config.yaml
arch: "coatnet"
model: "image classifier"
dataset: "stained colorectal tissue patches (NCT-CRC-HE-100K)"
train_examples: 45211
image_size: 40
crop_scale_min: 0.5
horizontal_flip: true
cutout: 0.4
targets: ["tissue"]
num_classes: 9
norm: "rmsnorm"
norm_position: "pre"
activation: "swiglu"
mlp_ratio: 2.67
head_dim: 16
fused_qkv: false
qk_norm: true
parallel_block: false
inner_norm: false
drop_path: 0.15
patch_size: [2, 2]
depths: [2, 5, 5]
widths: [96, 192, 384]
loss: "cross_entropy"
init: "torch_default"
residual_init: "none"
optimizer: "muon"
muon_scale: "original"
lr: 0.038
momentum: 0.9
nesterov: true
orthogonalizer: "newton_schulz_5"
adamw_lr_other_params: 0.0027
grad_clip: 0.5
magnitude_pruning: 0.5
steps: 9000
batch_size: 64
epochs: 12.7
lr_schedule: "linear"
final_lr_fraction: 0
warmup_steps: 900
weight_decay: 0.03
adamw_weight_decay_other_params: 0
Rows from block 9 of a small image classifier, named by matrix and row number. Rows with one number belong to one neuron. Each number is 128 + 24 x the weight over its row's rms, rounded and kept within 0 to 255. All counts start at 0. Numbers have three digits each. After the name is the row's rms in percent of the matrix's.
After each neuron's rows are labels from the 100 images, of 14976, where the neuron reaches its largest size: "strongest on" is what is common among them. Only what is clearly more common there than usual is listed. The data: stained colorectal tissue patches (NCT-CRC-HE-100K).
# gate: MLP gate (model.blocks.9.mlp.gate.weight, 1024x384), inputs 288-383
# fc1: MLP up (model.blocks.9.mlp.fc1.weight, 1024x384), inputs 288-383
# fc2: MLP down (model.blocks.9.mlp.fc2.weight, 384x1024, transposed), outputs 288-383

gate.738 017:128128190169128113128128128141128103128128172128128210199128128128139105170128128119128081196121200128128128128101128106100128128128167146143128128128128128128128088135149128146128109128100158128128134128128128128128179128128128110128128128128124108128126128128128128128128128144087128128
fc1.738 021:128180127128128121128092128103128128128172128128113166174128128128128107163128093142128054130128143128128132115128128128128128128106128131151071128118128128128128128128128138128128128129151115089128127128128128128169128128128142128128128128090074128161085128128157128128128128128029176157
fc2.738 019:128164128128128128128100145112081128139127128128128191128128114128128075128192128128150128192128128128128128128116128134165143128129128128129128128118128142091128143128148147139111093128128128109128185128188128118128157129128128128087128221128128128128128116128147128128178128128102118149
strongest on: tissue: cancer-associated stroma

gate.119 029:153128150094128125134128154108128128109128132111127175116128128097158129128128142115128128128136182063128064128143146128159123128130085128118122115128115128099099092065134121170118171133178128102137128128147145110128149128094128240148100129086081160136128128112128152137133161121053104142
fc1.119 032:151086172117163128103128132059090144128123128128158088128163108139128095112092151119150067128128168128153131179128128163116151116128128128128128080128118138174189123128122108091098128116128128174136128128128128140115107098164150135128128165128128128148128129168124128121128128128128128128
fc2.119 028:128105115150127100098130037128107128159128082128128083098193128126128128160128122128128128130128128035122080141065103128128128144126096128138128128128152128128103128129128128128094089128128148101128118156128128121129144126128104179128128128128128128128128128128100128128128128076071128128
strongest on: tissue: smooth muscle; tissue: adipose tissue

gate.258 094:073108133136120122094120128174128125123083122158128128096163128109128116139128140128114136128148141075154135152157110196135111126128128187152104111123095128174128128130128133128128141122168157098149145157126143091128114145128130155155158128137160155149142139128120169105112105120162128064
fc1.258 151:133132125134172182123145123102127128158179128073139135141153142114140143128187115124155128133068105128108122078121137138133150171084110128128101167131133123128072116128114136128149134128078036128139104120128134189202128113128107106119114160119130119121116128139114100145146125128067131128
fc2.258 171:135115128122146147128128090131148143183151153071135111151147124128153128141188146128153125137080128136112128103113143137123173146128106076139115149122124120099083128121128122140142142139081057132128100141122128191215125095145115103123111124123116128092145132107105099128122126128070128128
strongest on: tissue: mucus; tissue: normal colon mucosa

gate.44 034:128128128095118123128128163128128141117092052103083170128163128128087128119128137153132112083128144148128152128170102134128157128118128128128128128128127145128122197128135127185132128128128139128094128128151151136128118080128128048128144128118110134128128128140134128129128128128135128129
fc1.44 039:116115169132128145172128098105128128128129128128147128115139147128128109128128096120128163128122128128128186122128136128128113060128147128123159121128139128128150072155128128077119105098121128080207140128118121157135128128152128151118099127105121114089128128128127064128188121128128179149
fc2.44 030:128124144154128116150138149157128128128159145128116128184130128112128148113100188226128128128147128128148078128145139128146133117128083151102128165065146128128157138128128128128172103128118158128128128140112109116131128128148128128128128135128180128169127144097107128128089150128128140102
strongest on: tissue: lymphocytes

gate.41 005:128128108128161128128148131157128128200128193106128128128167120128128128128128199109128101115128128166128128128128128128175128105128128128186158128104152128128128128128128128128084128128128055128128123104087105128174182128128128128128089128128128128084182128128128128128126047128128118128
fc1.41 005:128121128128128128113128128128128128192157128128128128128085093128128076145103128167128069133176159128128125128128128128128128128128128150128128128157141128140128167128128156128094128128128128128172128128128087128164150128156128068128128128149128128128128128128128133128128128128128128128
fc2.41 006:128083128121128128128128128167086128151128128117165192128128128128156128150128128128160128185128128128128128128128168182083128128122128128128128128128128128106102097128095142130087128175128128128128128128101128128158128128128096089093128178081098128128128128128128135101175128122128095128
strongest on: tissue: smooth muscle

gate.270 006:128141091128070128128124174215176128128128067128128128172221128125128128128128128128128148167128128128128128092140106128105077128128128111089187067128079128128120128128128128037128128128084128128128130128128128159128110128105128128143128043128128087128128132128179128128108128128128128128
fc1.270 007:128128191128190069128143109080077128128128128128128128128092128146128128128169128116149128099094128128128128159106128128155202128128128131128128177128128158128128158095128128180128151115150128128128065128062168087128128128128128169128128128128176128128185128158128128142128128128123172058
fc2.270 007:128128128128128128191128128128128173149137171128145134223122128128128128179109194128128128128079128128128095168128128128128128169115128128128128128128155128128089151128124128128128128128128128128166128128057128128128107168161105167143090128153152128128150128128128128113128105128128128128
strongest on: tissue: mucus

gate.428 010:098128128128128096128128128169128128128128098128128128069213128139128128128169149128128128042128128128128114138128128175228128128128093134128125179128137128128128128167128128128128132128128113128128120162128128128128128105136160128077144128128138126128128128128128108128173128128143165128
fc1.428 011:128128128128137139117127139128089110188128128098128117128128128128128128128168089128133128128128128141128128112120128088038117128128178128128120148128149144120128207128128128128138128128128128089128130128128138128128128128128128128128128126128128157128128128104136128128128128128128128128
fc2.428 008:106128128167128128128128092128128128128185169160091128128119163095128152112152128128128128080160128128128128128145128104151128128128128095113128155128165128120166220152141128137178128128128194128128128128128128128128128128121128128173128128158151128128128128128128124189128128128128128128
strongest on: tissue: smooth muscle

gate.409 007:128128128113128114176084128163171160191108143128128128128224128122128128128128128128128128128128155156232112128147128161128128141128128128128128128128128128128195128188144128128128128128128128128128128128128128128089128128128128128128144128128128128128128128128128128128212128128099128128
fc1.409 006:184128128128185110061128128128096101128128128128128128128062087128106128128145095166128128128128112079128120100130128128128128128128128128075061128128128085118128116076055177128170128182128128128128128128138046128128128128128128128128101128124128128183128131075128088167084128128128128075
fc2.409 006:128174128128140128181128146128151128128128128128128128128128128128100128128128128122084128128128128128218071081128128128128128087128123128128151132128128193128172153128128106128128093128128128128167151128081162128096128128128128178128128165128172128128128128128128128128128048170128105128
strongest on: tissue: tumour epithelium

gate.749 227:128070128128110134144129187074157142182125128125108109074116128140119128098120081128106173116098131128131116128151136122139140128112122112083128076149165111192128128116128125161088145067124104126068142163141128121196073119064128190121128091103141134153128125128120120163130120118120109114
fc1.749 197:085145131128052147128143144155103128128076157109158128114128107146089149112128116128145128153128130141134142174162111100138144131110171128123120120086142120128126128091162126179131128128128065166128142154128128155062118146134141128079140128128126134127138137159122099080108065133120140117
fc2.749 192:111161150107136090128103117188103109106128084071154128206128166128128152106158128178128132128103163126101154156093171075128132091125128117145131154128131128128126128128130149122128103128128117106142105131128143145177128099075176128152144100126181141128101125169162128118192128128118147113
strongest on: tissue: adipose tissue

gate.334 114:133134101111175157128138143121162116107158145097133118108148128121135156131128128128130099089123158103118123111169100108138097128128102123106134087128093125156113153110100128128123128146135057085079128169161109168101148136123139144128127146128168128132189158126112073162129129123162128138
fc1.334 162:128136113095172128145166128115121128136096109188153142111128142150121155128130090118135107124190107081113149158111128124115119095128128073139131132154111111131128097193116107128155128197152158143128152098139120155118128110105113053132128124128136112111131109130117134128128094119132137129
fc2.334 190:140115079108157131130128128128128136128128114171140128068112187143128145163111088134146128128175128112128128130109132150114133120128164095098142128134121106127128128162129114121115138213161200143117145111110129128128128152100109075128098128128139113116128100108106128131162116130142138125
strongest on: tissue: adipose tissue

gate.615 158:128128116150091110133124169198128127128132120125138143091128076119152122115111184133143128147139128126133093137138128119163110139122128136164139128095152142081121148147038140109102190129222141106102099128152154095089128134128128136125115128167175128128150121109121128148128117128160114128
fc1.615 158:103128134128114128128124128186128128109169156113110132107114140121128108120119152128159165128128121181128128128122075044147168117134122165168168090128144086128128128071090129129137089128167112152171163191107123095110128131111128111156091128128163111128207174128149138069162126097136140128
fc2.615 148:079160136134124098128138128165117136096149116128119128136158111152128095122091192090128128107102101161152130170125105151151183108128115128195133178138140128146112127083088120152117106103174100128123174168126115149128111184128128091125106128076128093131179189185123128147139128128128166128
strongest on: tissue: lymphocytes

gate.573 013:128095128128128128150128128162128098128137128128139145128128128128122128128128113133128089128128128132128128129128146128128128117128210128149128128124128128135160128132166117128128139056149178128128113163181137128128128128131143128128094128128128128130106128084128128125128128140128114212
fc1.573 014:128128128128144128128084128128128126128128128128128127193147128128128128166143128128128128128128128128128172128134128166128128129138131128128179104142128128188128128128128128128175128060107128128136128128119128128128128128128128128128128128128071128124128128128172128062073128128128086128
fc2.573 010:128128099128128128128085128128115128111128128128128128084128128128128128120216128128128128128128128128128128128128121128099128099174164128128164168128128128128128128146128151130128128128176128128105105101124128128128128128066128128076128216128128128128128128128185128103133125077128128128
strongest on: tissue: cancer-associated stroma

gate.170 012:135103128128128128128128128128128128128128128063128128128128128133128128078128128128128075128128128128128148128128128128128128128128128084128128128082128128128128128128128128128128128128128128130128113128128128128128128128128128128128128128091128128128128128128128128128128128128128128128
fc1.170 012:128128128128128128128128121128128128128128109128128128128128128128128128128128151149128128087048128128093128128128128128128128145128128128128128128102128128128128128128128128128128128128105128133128128128044128128128128128128178128128079101128128128128128128128082128083128177128231128128
fc2.170 011:128153128128128085128128128128176128128128128128128036128151124128128128128128128128113128052128128128108050128128123128136128128058128128186163128107128128128114128128128128128128139128128102128128128128060128128128128128128128165128128128141128128128128128128069128118128128128128128131
strongest on: tissue: cancer-associated stroma

gate.569 008:128094128146188128128128128128128128243128128128128126203157116128128128128129128128128128128128128128128128128128128149144120128128128084128174175128128128128128128204128119128122128128128128128128128128072128179128128128128128128128128194128128128128128128103128128128128128128128128128
fc1.569 007:175128128128177128128128128128109093128175128128128128128128128128128099128100128128128128223139128064128128128128167087134128128128128128178128128157128128128079128128147128128128128128128128128128128128130082128130128128128128128128128128128128128128128128128128004128128128128128128128
fc2.569 007:128081128128128128128128128128128128128128128090128204128128128128128068128128128128128128128128128066128128128128132128128129128192128128115128128128128128128109128128128128128066076128128128102128128105128128128128128128128067128128128128128128128128128128128141128128218128074128128146
strongest on: tissue: cancer-associated stroma

gate.13 272:155136128104161108133131144125109128128080151096129185045149087130120113128117133126175110142135117109131121106125098128101132128096116125123109125169166149141128151126158107169100103159133128101128100132122132147167128129127127106120137131123105121146149117112149098132128136125143127136
fc1.13 273:128104128151120122127148119124127131134154128129121068105128164128143132116102111128100167128136137148126124125119165145141094148159178116072164134067092128134144070087104128100150142118129128151132165156181114100128135124136131165117136148136173129105128124123128179114134129128108150177
fc2.13 164:110100156160128171139128097144115101128128129127131128163157143128178128124121151103154094198161088142107133116132113126149130118171111128177134094153117117149138128128120160119136103117153115121080139159136145180178131132142138147123141110172100191128114149136124150089136114103128106115
strongest on: tissue: mucus

gate.730 226:119164112095170106128126158128135129150128146162148164146140124126101099148088062139128128125155140076140129112130151152149145112101142115093158099144146128187139114165150096089128135150168129127135100141064152162150095122178136174099128128128139104128144128125132128098128124128102118144
fc1.730 211:153128176101159144161158087128133137132139128128122119123164114115118103146131129128123137116096128172108108129090141079153103182128116123158150107148139123128128154137140123152134128121112104171139128111122154122109108190132106195132135158110093123102128108128138138143110140131118196162
fc2.730 213:128168124084157120152114113190146106122114119152151166132168149128102119124143118128135135082131101058148194138144118154135128166126112118228128169108118088164148107163128106106115125167123123129141120128128137171125128168170126159123128106132116098141123112114128105115128128155115128085
strongest on: tissue: lymphocytes

gate.323 007:128128159164111163119150080128128139184093128096128128128153158120128147113173128128103128102128128128128128128113128128164128100128164090128124128099128128182124128117154128131179128085128081080100128128194128111122119148099100146109128128128118135136171128103135128147168128128123128126
fc1.323 007:151107137100080137119150102128152138154083119140128128162128183128128128128118128170116144100110128128128128116132128128180135128141118144113128128074122128166128128101084154128154128128128128107120133139128106128152076128128102121105157128101122126152151128071082162145155152128128180128
fc2.323 008:128140110128148108095128164128128128128128128128108128128116128098128128128128113128128128152128110106128101128102152149150111128133128160128128128150113208025128105148091150128128177155145128162196128128104153157128153151128177137065106128128118128121128128128128128129098104128098128128
strongest on: tissue: cancer-associated stroma

gate.299 014:128128167128128128128128128137152128128128128128128128128109128128108128114128128128109128072128152145128128148128147106128164128128094128128128172096184128124128128116128128128165128128128128128128128128128152128177151128128128119128114128061148141151151128090128146128119128112128177065
fc1.299 013:128128116128051114128112156128127128128128141107114128163158128104141151128128128128159122124128102128128128145161133128128048128128128128128122128128093157055128157173128136089124128128128142106128128128128112138128128099128116128128128128179103123096128137128157128128128128128174090176
fc2.299 011:128128173128056128131128128128128128172128128108128128128128099128128075128128128154128128128128128128128128128128128129128128128128089128127084154134116128128128128128128133117192117128135128128126116128184140128208128128128128095138128128128128128124158143079128128128128128128128128128
strongest on: tissue: mucus

gate.34 027:126128160112138153117144089148128128128131128150167133114176128128164137125171128111168128128121180133174135129171111128134107079127128103080188109128128128141089128085103118124128128128141128128104113128180122091171159129128124204128142128116126169169128141144134158077081128109058128189
fc1.34 032:128144128128128151152128128128152128165116128145106098158128128149128184128112123139129120128128128095164128128159128128128168128123175128091104190152151145073120146152112113143149128189169094128104081170128159133094123068128128099128099128090128121084128141121119101128113083144158150128
fc2.34 037:128128128162133104128128152128080128140156109128125090232131156153146147128090168191128128156135128090083127128128127120128128147128128128128110128129128107086148130128136128128110128146128128143137103192132153148123140128173161093128118094128127123114128115118101084128128128115128130128
strongest on: tissue: mucus

gate.683 045:219128128132067128128111130151142128165095176128077138127082128139114112107075098111130117149128123084128128128128128047128128128179119128128112128089128146113128128113094128128158166128128164161154128133128148128124128128106128102128128203128163096128126161096148128110128128125128128121
fc1.683 055:128119128107128090148150151115128144087137128102128128084138123158103128156031128128080128130174128128159128128119134121143128122105142173128128082099102087128128128170128127129065128156090126140143151177128150083080097128128128128128128065158128128095128128149121128121120143105152128090
fc2.683 043:128115128128128128128128128105136171128128146133128128157154128128128128131057181154126098114169128128100128159135128128119128135101128128128128104128128128128110128159128106128128128207078128128120128191110128128128125128170128128128167093157128141123154107128128101159083128107132111127
strongest on: tissue: cancer-associated stroma

gate.386 007:128128120128128128081128102159128128151128126123128128128128128148163128128171112134128181153104128128128128170128128121159187154153143128141106128115175186128128134128128128128198128076128128128078156128153154089128128128128087128128106128093189116098119128167106128128128128106111128128
fc1.386 007:128128085119128106082128108128128086128130128122118096128128128128156128182128128128128155155128128128128128094128128075128128128128177128128045128171074155160117128128128145128155128149128128128128128186175128128149119128100128128183171128113116128128099155106128157103098128128128128128
fc2.386 007:128099150128111119075114128110128175142128128160167128115128163089154128128128101128128128179128184128128128090128116128141051077101128097100066128154072095128128128128128128151171102128128128105141134183178119128128128133128128096167125087153128166128130128080128128128128128153137128128
strongest on: tissue: tumour epithelium

gate.203 006:128128097128128090107150128174183149128161072128142128162128128128128128128128171128128128099062141146128104128096170128128093128128128161128128128128112128128128128097128128128149128128128128086128128150128128128091148119114128128153128115128166128128128128128128128207157128128128128114
fc1.203 006:128128119128128128145158169146128128128107128128128128074128128128128128162061052100179128128137090128177083128128128176128145128128128070128128103128128128128095128162089128128100128125147128128128154093128179109128124146090128192128138128128090092099129128128128128159128128128128128203
fc2.203 005:159128108128128128128104128143091137095128128128128102128093128158128128188128136128076097106128128120056084128128128128128128128128187128102169128162128107153128128128128113128076128077128104128128128128128158128128128128128128128128165128060128195128128128147128128102128128128128128128
strongest on: tissue: adipose tissue

gate.649 009:101128128099128150128128058167128128128138128128102172120128128128128128142153152128128142135127177120138128128128128128128102122128128128128128128128098156128144128128128128128128128123128128128142156128128133117128128128128128091089115178128128090128128128097128128187156124128128130179
fc1.649 010:128128120128187088186125125128128139128128071132113133128128128113101147111128128134128074128080128128152128108128159128102159128128128049128128178155134097081164086057128128128128128128128090128078128128128128163128128128152174133145090128108128095147128128060128128179147128128169176128
fc2.649 011:174118128144200131128140128128128100128128058128128128128128128128147128128154128061128112128128128128150128128128128171128128128128128128084128182128101095117156087078128128128128106145128128128103128152128128148128160128156128128128128130128119128109128128063128128121128117093128128128
strongest on: tissue: tumour epithelium; tissue: smooth muscle

gate.309 157:128105128114076116143139171101137128147128153169131128128128117102131128128124176134128076124128128158122135084160128099133152128111094120128142128170104141173128128173128118168128142128114137123128091128162162123128195128141118134128142133128135128126152174128140128099128128128180131100
fc1.309 161:125131140169128128123128125088095127127128169127184137144139150128154140101128098134133128127121128145128173128128128128124128133128117128094120109128128128128130194128116098166128128152167168128173082179128170124185132118146128167109128097128076116151165110126089128149174123112135128112
fc2.309 143:128135128156110140083136074129133167133169113079128109128133114141092110091057131074139128113121117138176148172128132128127165128098128125109138113195092128146142146136116124105128099074119113134181109109136119115128143143128128128138128130128128128108137096144120073101128144134142128128
strongest on: tissue: normal colon mucosa

gate.268 014:128096128128128128148106128128128128196145128128128128179128128083128128128128084128128034128186128128128128128131117152128128128128128127128128117116112156128143128128128128075132128128090134128149116077128128139131156128128128128128137128086128128134128128128203128074129128128128128128
fc1.268 013:128163128128128111111128128126128128117128128128173128091073128180128128128128128128128128128128128070128140128128128128128189128128128128128128128128128128151210128150128128128128129186115072128128128128053128066074128128235128128128128128128128128168151128128111128128128128123128128087
fc2.268 011:128128128128128128128128100128128128128128128139128060128128119128128128128128128174085128056128164128128128128128128139128128128075128128142128079128135128128128128160128128128128128128128128128128128180061128128128128128244128128173128128128128128128128128128074128172091128128099164157
strongest on: tissue: cancer-associated stroma

gate.242 184:130119142162141143126152128212128131149145119137152192116137145104155146126128128135108159138128128121126119137128113143126134109078191099100118137127082124128141113191138108105089108129166121097140209143079190128136153128103125126103121132112179104128142170128111114115078131145128128125
fc1.242 214:128111122130102128107124137073143108137113139170162122171090102141144117128101165134128110127119143101128170097124150193120120112159128151178165149127127163125128110154120131166117144143087156110128086128128153153133144095174144074119128149163162119115166122116137141130128141128096099137
fc2.242 259:128143133104099155102128128084128112137128152189132128169128108136128132122113159103127106133118167082116128101104167177116134141125147160199128153107141128133126118170128116131101137159096144116127119108144147126116128087128155082128150122139128128116176106147140134144149128135065078127
strongest on: tissue: normal colon mucosa

gate.751 163:072117170116088129140133126200115128088095128192092105063087128130144118126116174124105152128101128128095122129128075176123142087104150064128176150128104129120182128153103139098124128111164209145132125114138116119157135127124137110111148161128136128103128155128106126128116100117153077142
fc1.751 199:150114141150096132136147131119144130105128138087117187063128131128163171107146109128178128128131146079106083164084113116128127128128098103126132096149138080104163108165184124128128128135101143128140176189128098129128153128126128134128128098122142128128109145135116140117128179128173130066
fc2.751 233:128120138112103121128146128110143125128110114128128164001147139133128142107149089130153150061144163072111123133143106142117118100131102132133140128099124136138132129182171128104166119111102128097152186183128102139139154170146137128152128110127137139099128132165128145108128156128173142097
strongest on: tissue: mucus

gate.304 008:128128128128128128128128128128115142128179128096128180190157145128119117128164063093092128128128128128128128128151173128128128128128128201132128128128096128105128175128121128112128131128115128115078128144128128128112107128143092157133128082151119120128128156141128128078154118078128128168
fc1.304 009:105128118128128128128128086079135120128128128075109128093128128128128128136185128128125144128128128128148128128128128180128128159140128160128186128145128128158123172128172128128182178128128154085099105128160147113128147165128128089128122128128104147144128119128128180128108128128128133193
fc2.304 008:128150143114128127090128128128171120128128128128114128128128128161128160089128125086146110138128104114128104108147151128111035139128107107085128128146128128140128128128128131128133160140126109181128128091155128086128128086144075159128096092128168128128140128155185128082128128128119216050
strongest on: tissue: normal colon mucosa

gate.604 182:117138106128136084128122078095128128100128127137128128066172136136128128146155128128174139159149108126137128121127138173107174093110150098063129135151124096144161083151137128111140128146130139125113158121090154130143133124168129138098115077128128107110147138128128194128053114128125074187
fc1.604 175:102118104133107128143119176113121122095104094132128086120122120134113134128153135129117073124123138114106149083102136107132177104130132128140159141154120113124094105155158128173095156138172051128135128134128132164118152098181157140128154189145111108174118107127128154128147096135054198131
fc2.604 190:128100128128094104147129122128128128098126138126134114064101134109132102123144145134173130125128128126128162088098141145150128128125146115099128153128111103125092144191128123152116142169205122128128168162105163141148113140155143148098168151131107116145186111150128115083150156113098176128
strongest on: tissue: normal colon mucosa

gate.56 017:115128110158140128162128128142114128137128138128128125128128083128113177120109071128131128146128092146134096128151123141128166128170128128111132102128118108092164159128128128113145128135128128140123128072151128077100128128131128128128137111150134128174038139109128128137101175128186108155
fc1.56 019:083128110168152137115073104141127116125128122092128106128162128127128165161137128128128109105128167128068093052128128144129163124132141128171183160128063128073113128080106128109124133129128108128148099128047095120177105128094145128143128063128150097128154130107147077119128128153098128148
fc2.56 017:099128131176147108106086152111128162157128128128122104134128128073103206094109066128153128128128128128092077084128107133161115128128112128151128154128128128083128128080125150128128102173128139118128128128128128128156128079136128103128155109126128209128139128105134078098131142136113148152
strongest on: tissue: tumour epithelium

gate.163 176:105128104128125119128128091187153132107081152119121141093128145123111108119128128121167101134142166116119147128142144151116077089126074148119128121165110169129128120126171105138113128145113128162128077128128128144091139128077133038164096121128195140072128150136139140114094148110128116094
fc1.163 161:132128150141121148149127128128128128190128133139150128163155123128157141167160155128053179140117109140101105159128154100146152129128128120098141120092128143128128128076101134102154128097123094128131178143116154074128113139148128174128119128166084128169171118128105128167128128128128145157
fc2.163 144:128128172134128124110100133128164117198129101128128136134117128098128128128210128137128128128067128141162168137123149103075133111134126122095172128128133127169112128103116123116157126143128176118155148125128126112128128124089128073132123147128079149121106104128121128128131098128113128095
strongest on: tissue: tumour epithelium

gate.322 029:098153128167128128128119128145128128113072128136204113141102118141132155128150158123140171125112128128128103113146128174100128124128190101134143147131174128128128101093103128189107119160212117128111128152128128128133096128121128108106128128128084128102089128128128134128128166128140160113
fc1.322 031:128098128158128128120119128128192150128108150128128128127117070128120126099128166127128103178093120128165080128128128128113128141128128131128186147111128113128160128198083144182128128135149152128128113119153141128085125128128136119150149108153071140128071128135139128169061083128128128120
fc2.322 033:083100095119128139134139139130171128140128128114217128147094128122128125079108166133128144177094128128172093128144134129114150128128128102123171140127134128125138128128056128199095132138168123141147094120138119128099120135138105119121128117128092128146092088128128102129089119111115128128
strongest on: tissue: tumour epithelium

gate.339 280:137105128128084086124124117155133121108118086141128120007145143130128122092088106128114116114112107099124121083130126102163149129191105095109176131139128105131128128144127128146127129112163122127150160130115128144108128133148135167118120150097128128133128135123140115096128166141128128120
fc1.339 239:127110145115130121158148104147117136128100143103103103175117125159128142128122074138181095118098116148098143119155078150126140136130145104120106143107133156121091066132084128110104176161152098151099097130137128139128118147121114132103152099163128118132156142147174142132077107135158156126
fc2.339 221:182128138130143135111140166128093123128128105128139129098128126156121138128131089128143129103094093167103138123138128163169110122143128114116117104128128155108113088122141128155118168106137097165151111156168066173128113128121133128126128145150130136109156196140088104112128128171158156099
strongest on: tissue: adipose tissue

gate.126 007:046069128128128112163128151128128110128128156128136162128199128128128128128128128128128111128128111128128087128163137128128128128128128128128128128121128128128128128128128128128128078128128128128167128105128073128078128128128097128128132173088155128128128128128206128148128128128128128128
fc1.126 007:104128128128157114128128128092128128128128117079059125166128128128128053145180128163128128128128128116160128128128084102085128128128128128156128179145128128234128128128128099088128128120128128128128128131128125128128128128169128128158147128128096096128089170136128128128128090128128128079
fc2.126 008:079128096128128133154154159116097128111128128128128187128175128121108058128128094128128162176139086128175128137128128128095107092181128128069110128128124128198113146128128128116077128135128128127151128109128128136128128168130128112118163137093126128114128128105178128128175128128142097097
strongest on: tissue: cancer-associated stroma

gate.396 104:128128128128147128081128128128128128128154128154128144128145128069128089128130136118128175128131147128128092128110105128128164099156115128180149101128117137128128128128091106128128128128128240128075128128128128144128081100128128128121128128128128128128128157128088128159122122128128128175
fc1.396 103:092098128128128151128128128103128135128087128126116158173128128128128128146128128128140128111128128128120128128132126128128086128056110089128128191128128128132057153157124128128128176132128128070128128128128165128171128144101128144128128128128108128160194128122128125128123083128168128206
fc2.396 074:128166124105128128151128128128112157130128128098128128128112127175128053156128128128157128128092128128165148128112128128128128128153094128116128128003128128131145128128128178128128128068128123128128128128128119107128128087128128128144175104128105128115183129110128128088087130109128130144
strongest on: tissue: tumour epithelium

gate.185 022:128150128128147193128147111128130127128128155116128105095113128128128128128128127109144128128128128159128100128128128125137168111128109142097128128128128128128095124126128130173128050128136128128128086105147128128177128128134128170157128124111128128098153128127128103128128157128128136125
fc1.185 025:128118110073134069108114128128104112105110120128128202128128094066128107128128162128128090096163128093111128149154128128150131111107090084192117128120128187102128118179134128137131173128128151128132128106134129138128063103128117076111128134128128103128099143084130128205128118118128068141
fc2.185 019:128118128128128100121128128128128100128125128128128146128093128174093068121127128194128128128160200128154126128145152128128151128149109128128105113128128193186128128128111128128128162128128128128092111128177128128128098128053128133128128153128126108128105118095113128188128128192128128116
strongest on: tissue: adipose tissue

gate.152 154:183132158128136112134159141184128139110113094128088101150120116155194119092153100128128126128128110147142137121128128198138087133147128128097149116128162157177128133128074124154119121156130117128131155128095096128128128132100128192148156115128123131090114133128165128128128128131183134158
fc1.152 159:128107128114101159099119128147147128141123128072131109112130136120092128155130115128154135099134166113118090100185128128128120158133129069106115130104092128095109128117128104121141126097128164128128128132122128124106117144146128108115128128128128176143136126115070128128128144142084142122
fc2.152 133:128128148138103128084101100123128111106128147102145132158152139128131133115182184141165128128158110119128074123160135140117128164097159108128112118108105109138087128128130128170156102162105128115159154159128128136128125105128132128128149160123146128154128131128128152128111158139094153107
strongest on: tissue: lymphocytes

gate.707 011:161088091128164128128132091128128128070112128146128128069138093128098169167109164145122186170128166140159128157128122124128128128146103128145103124128140143128128148128074146128172124128128087128119128128128129128120128128128128088128097128128116144098128128117150128101128128128128170128
fc1.707 014:128171131144128128128128167160098128155128179180128158129128135128128091128123171144128085055128107128095135128128128193115145155069157116108097128125128072128128103128079112099113101128152128135128128128137128139128066128145128128128128165143128081084147128109096171128154128128169113129
fc2.707 012:128128126158102128128128146128079128196069127160096154070151158128128128128150135163128128128128174103094108128128128128082141128127024128147120128083107128128150128119125078128108128128128146128104115151124144149173162165128130177111146128131088089081128177104103121128161128128128089096
strongest on: tissue: smooth muscle

gate.219 120:158178121172133178138095128119147128167128062143126046087110128133133102121128134128128076128128105154157147116128111132142137150161126123121124128073117128111128128128162127128096128084128123153126121094141128123128128097151129191139181128130150133092128154143163157121164145158128128067
fc1.219 154:138128131128175147144154124128137123102135128128152096180201142096093165128157148126147117191139128099096128106136086128140128126128128128128169109098064100128128128099139112128139128145103128125152128160119174128123128129148156090129106106128128135104121157143128128139136119162124173135
fc2.219 169:124139128137166112126176134140135128135132154111131095195146149128128136136137114067184097164114116101088128128128104113127128164144122126162151140118058128149128081118152158128128158119119128125181115139128153128157165142142143119144117128092135101128128133128128116145128133166146171140
strongest on: tissue: mucus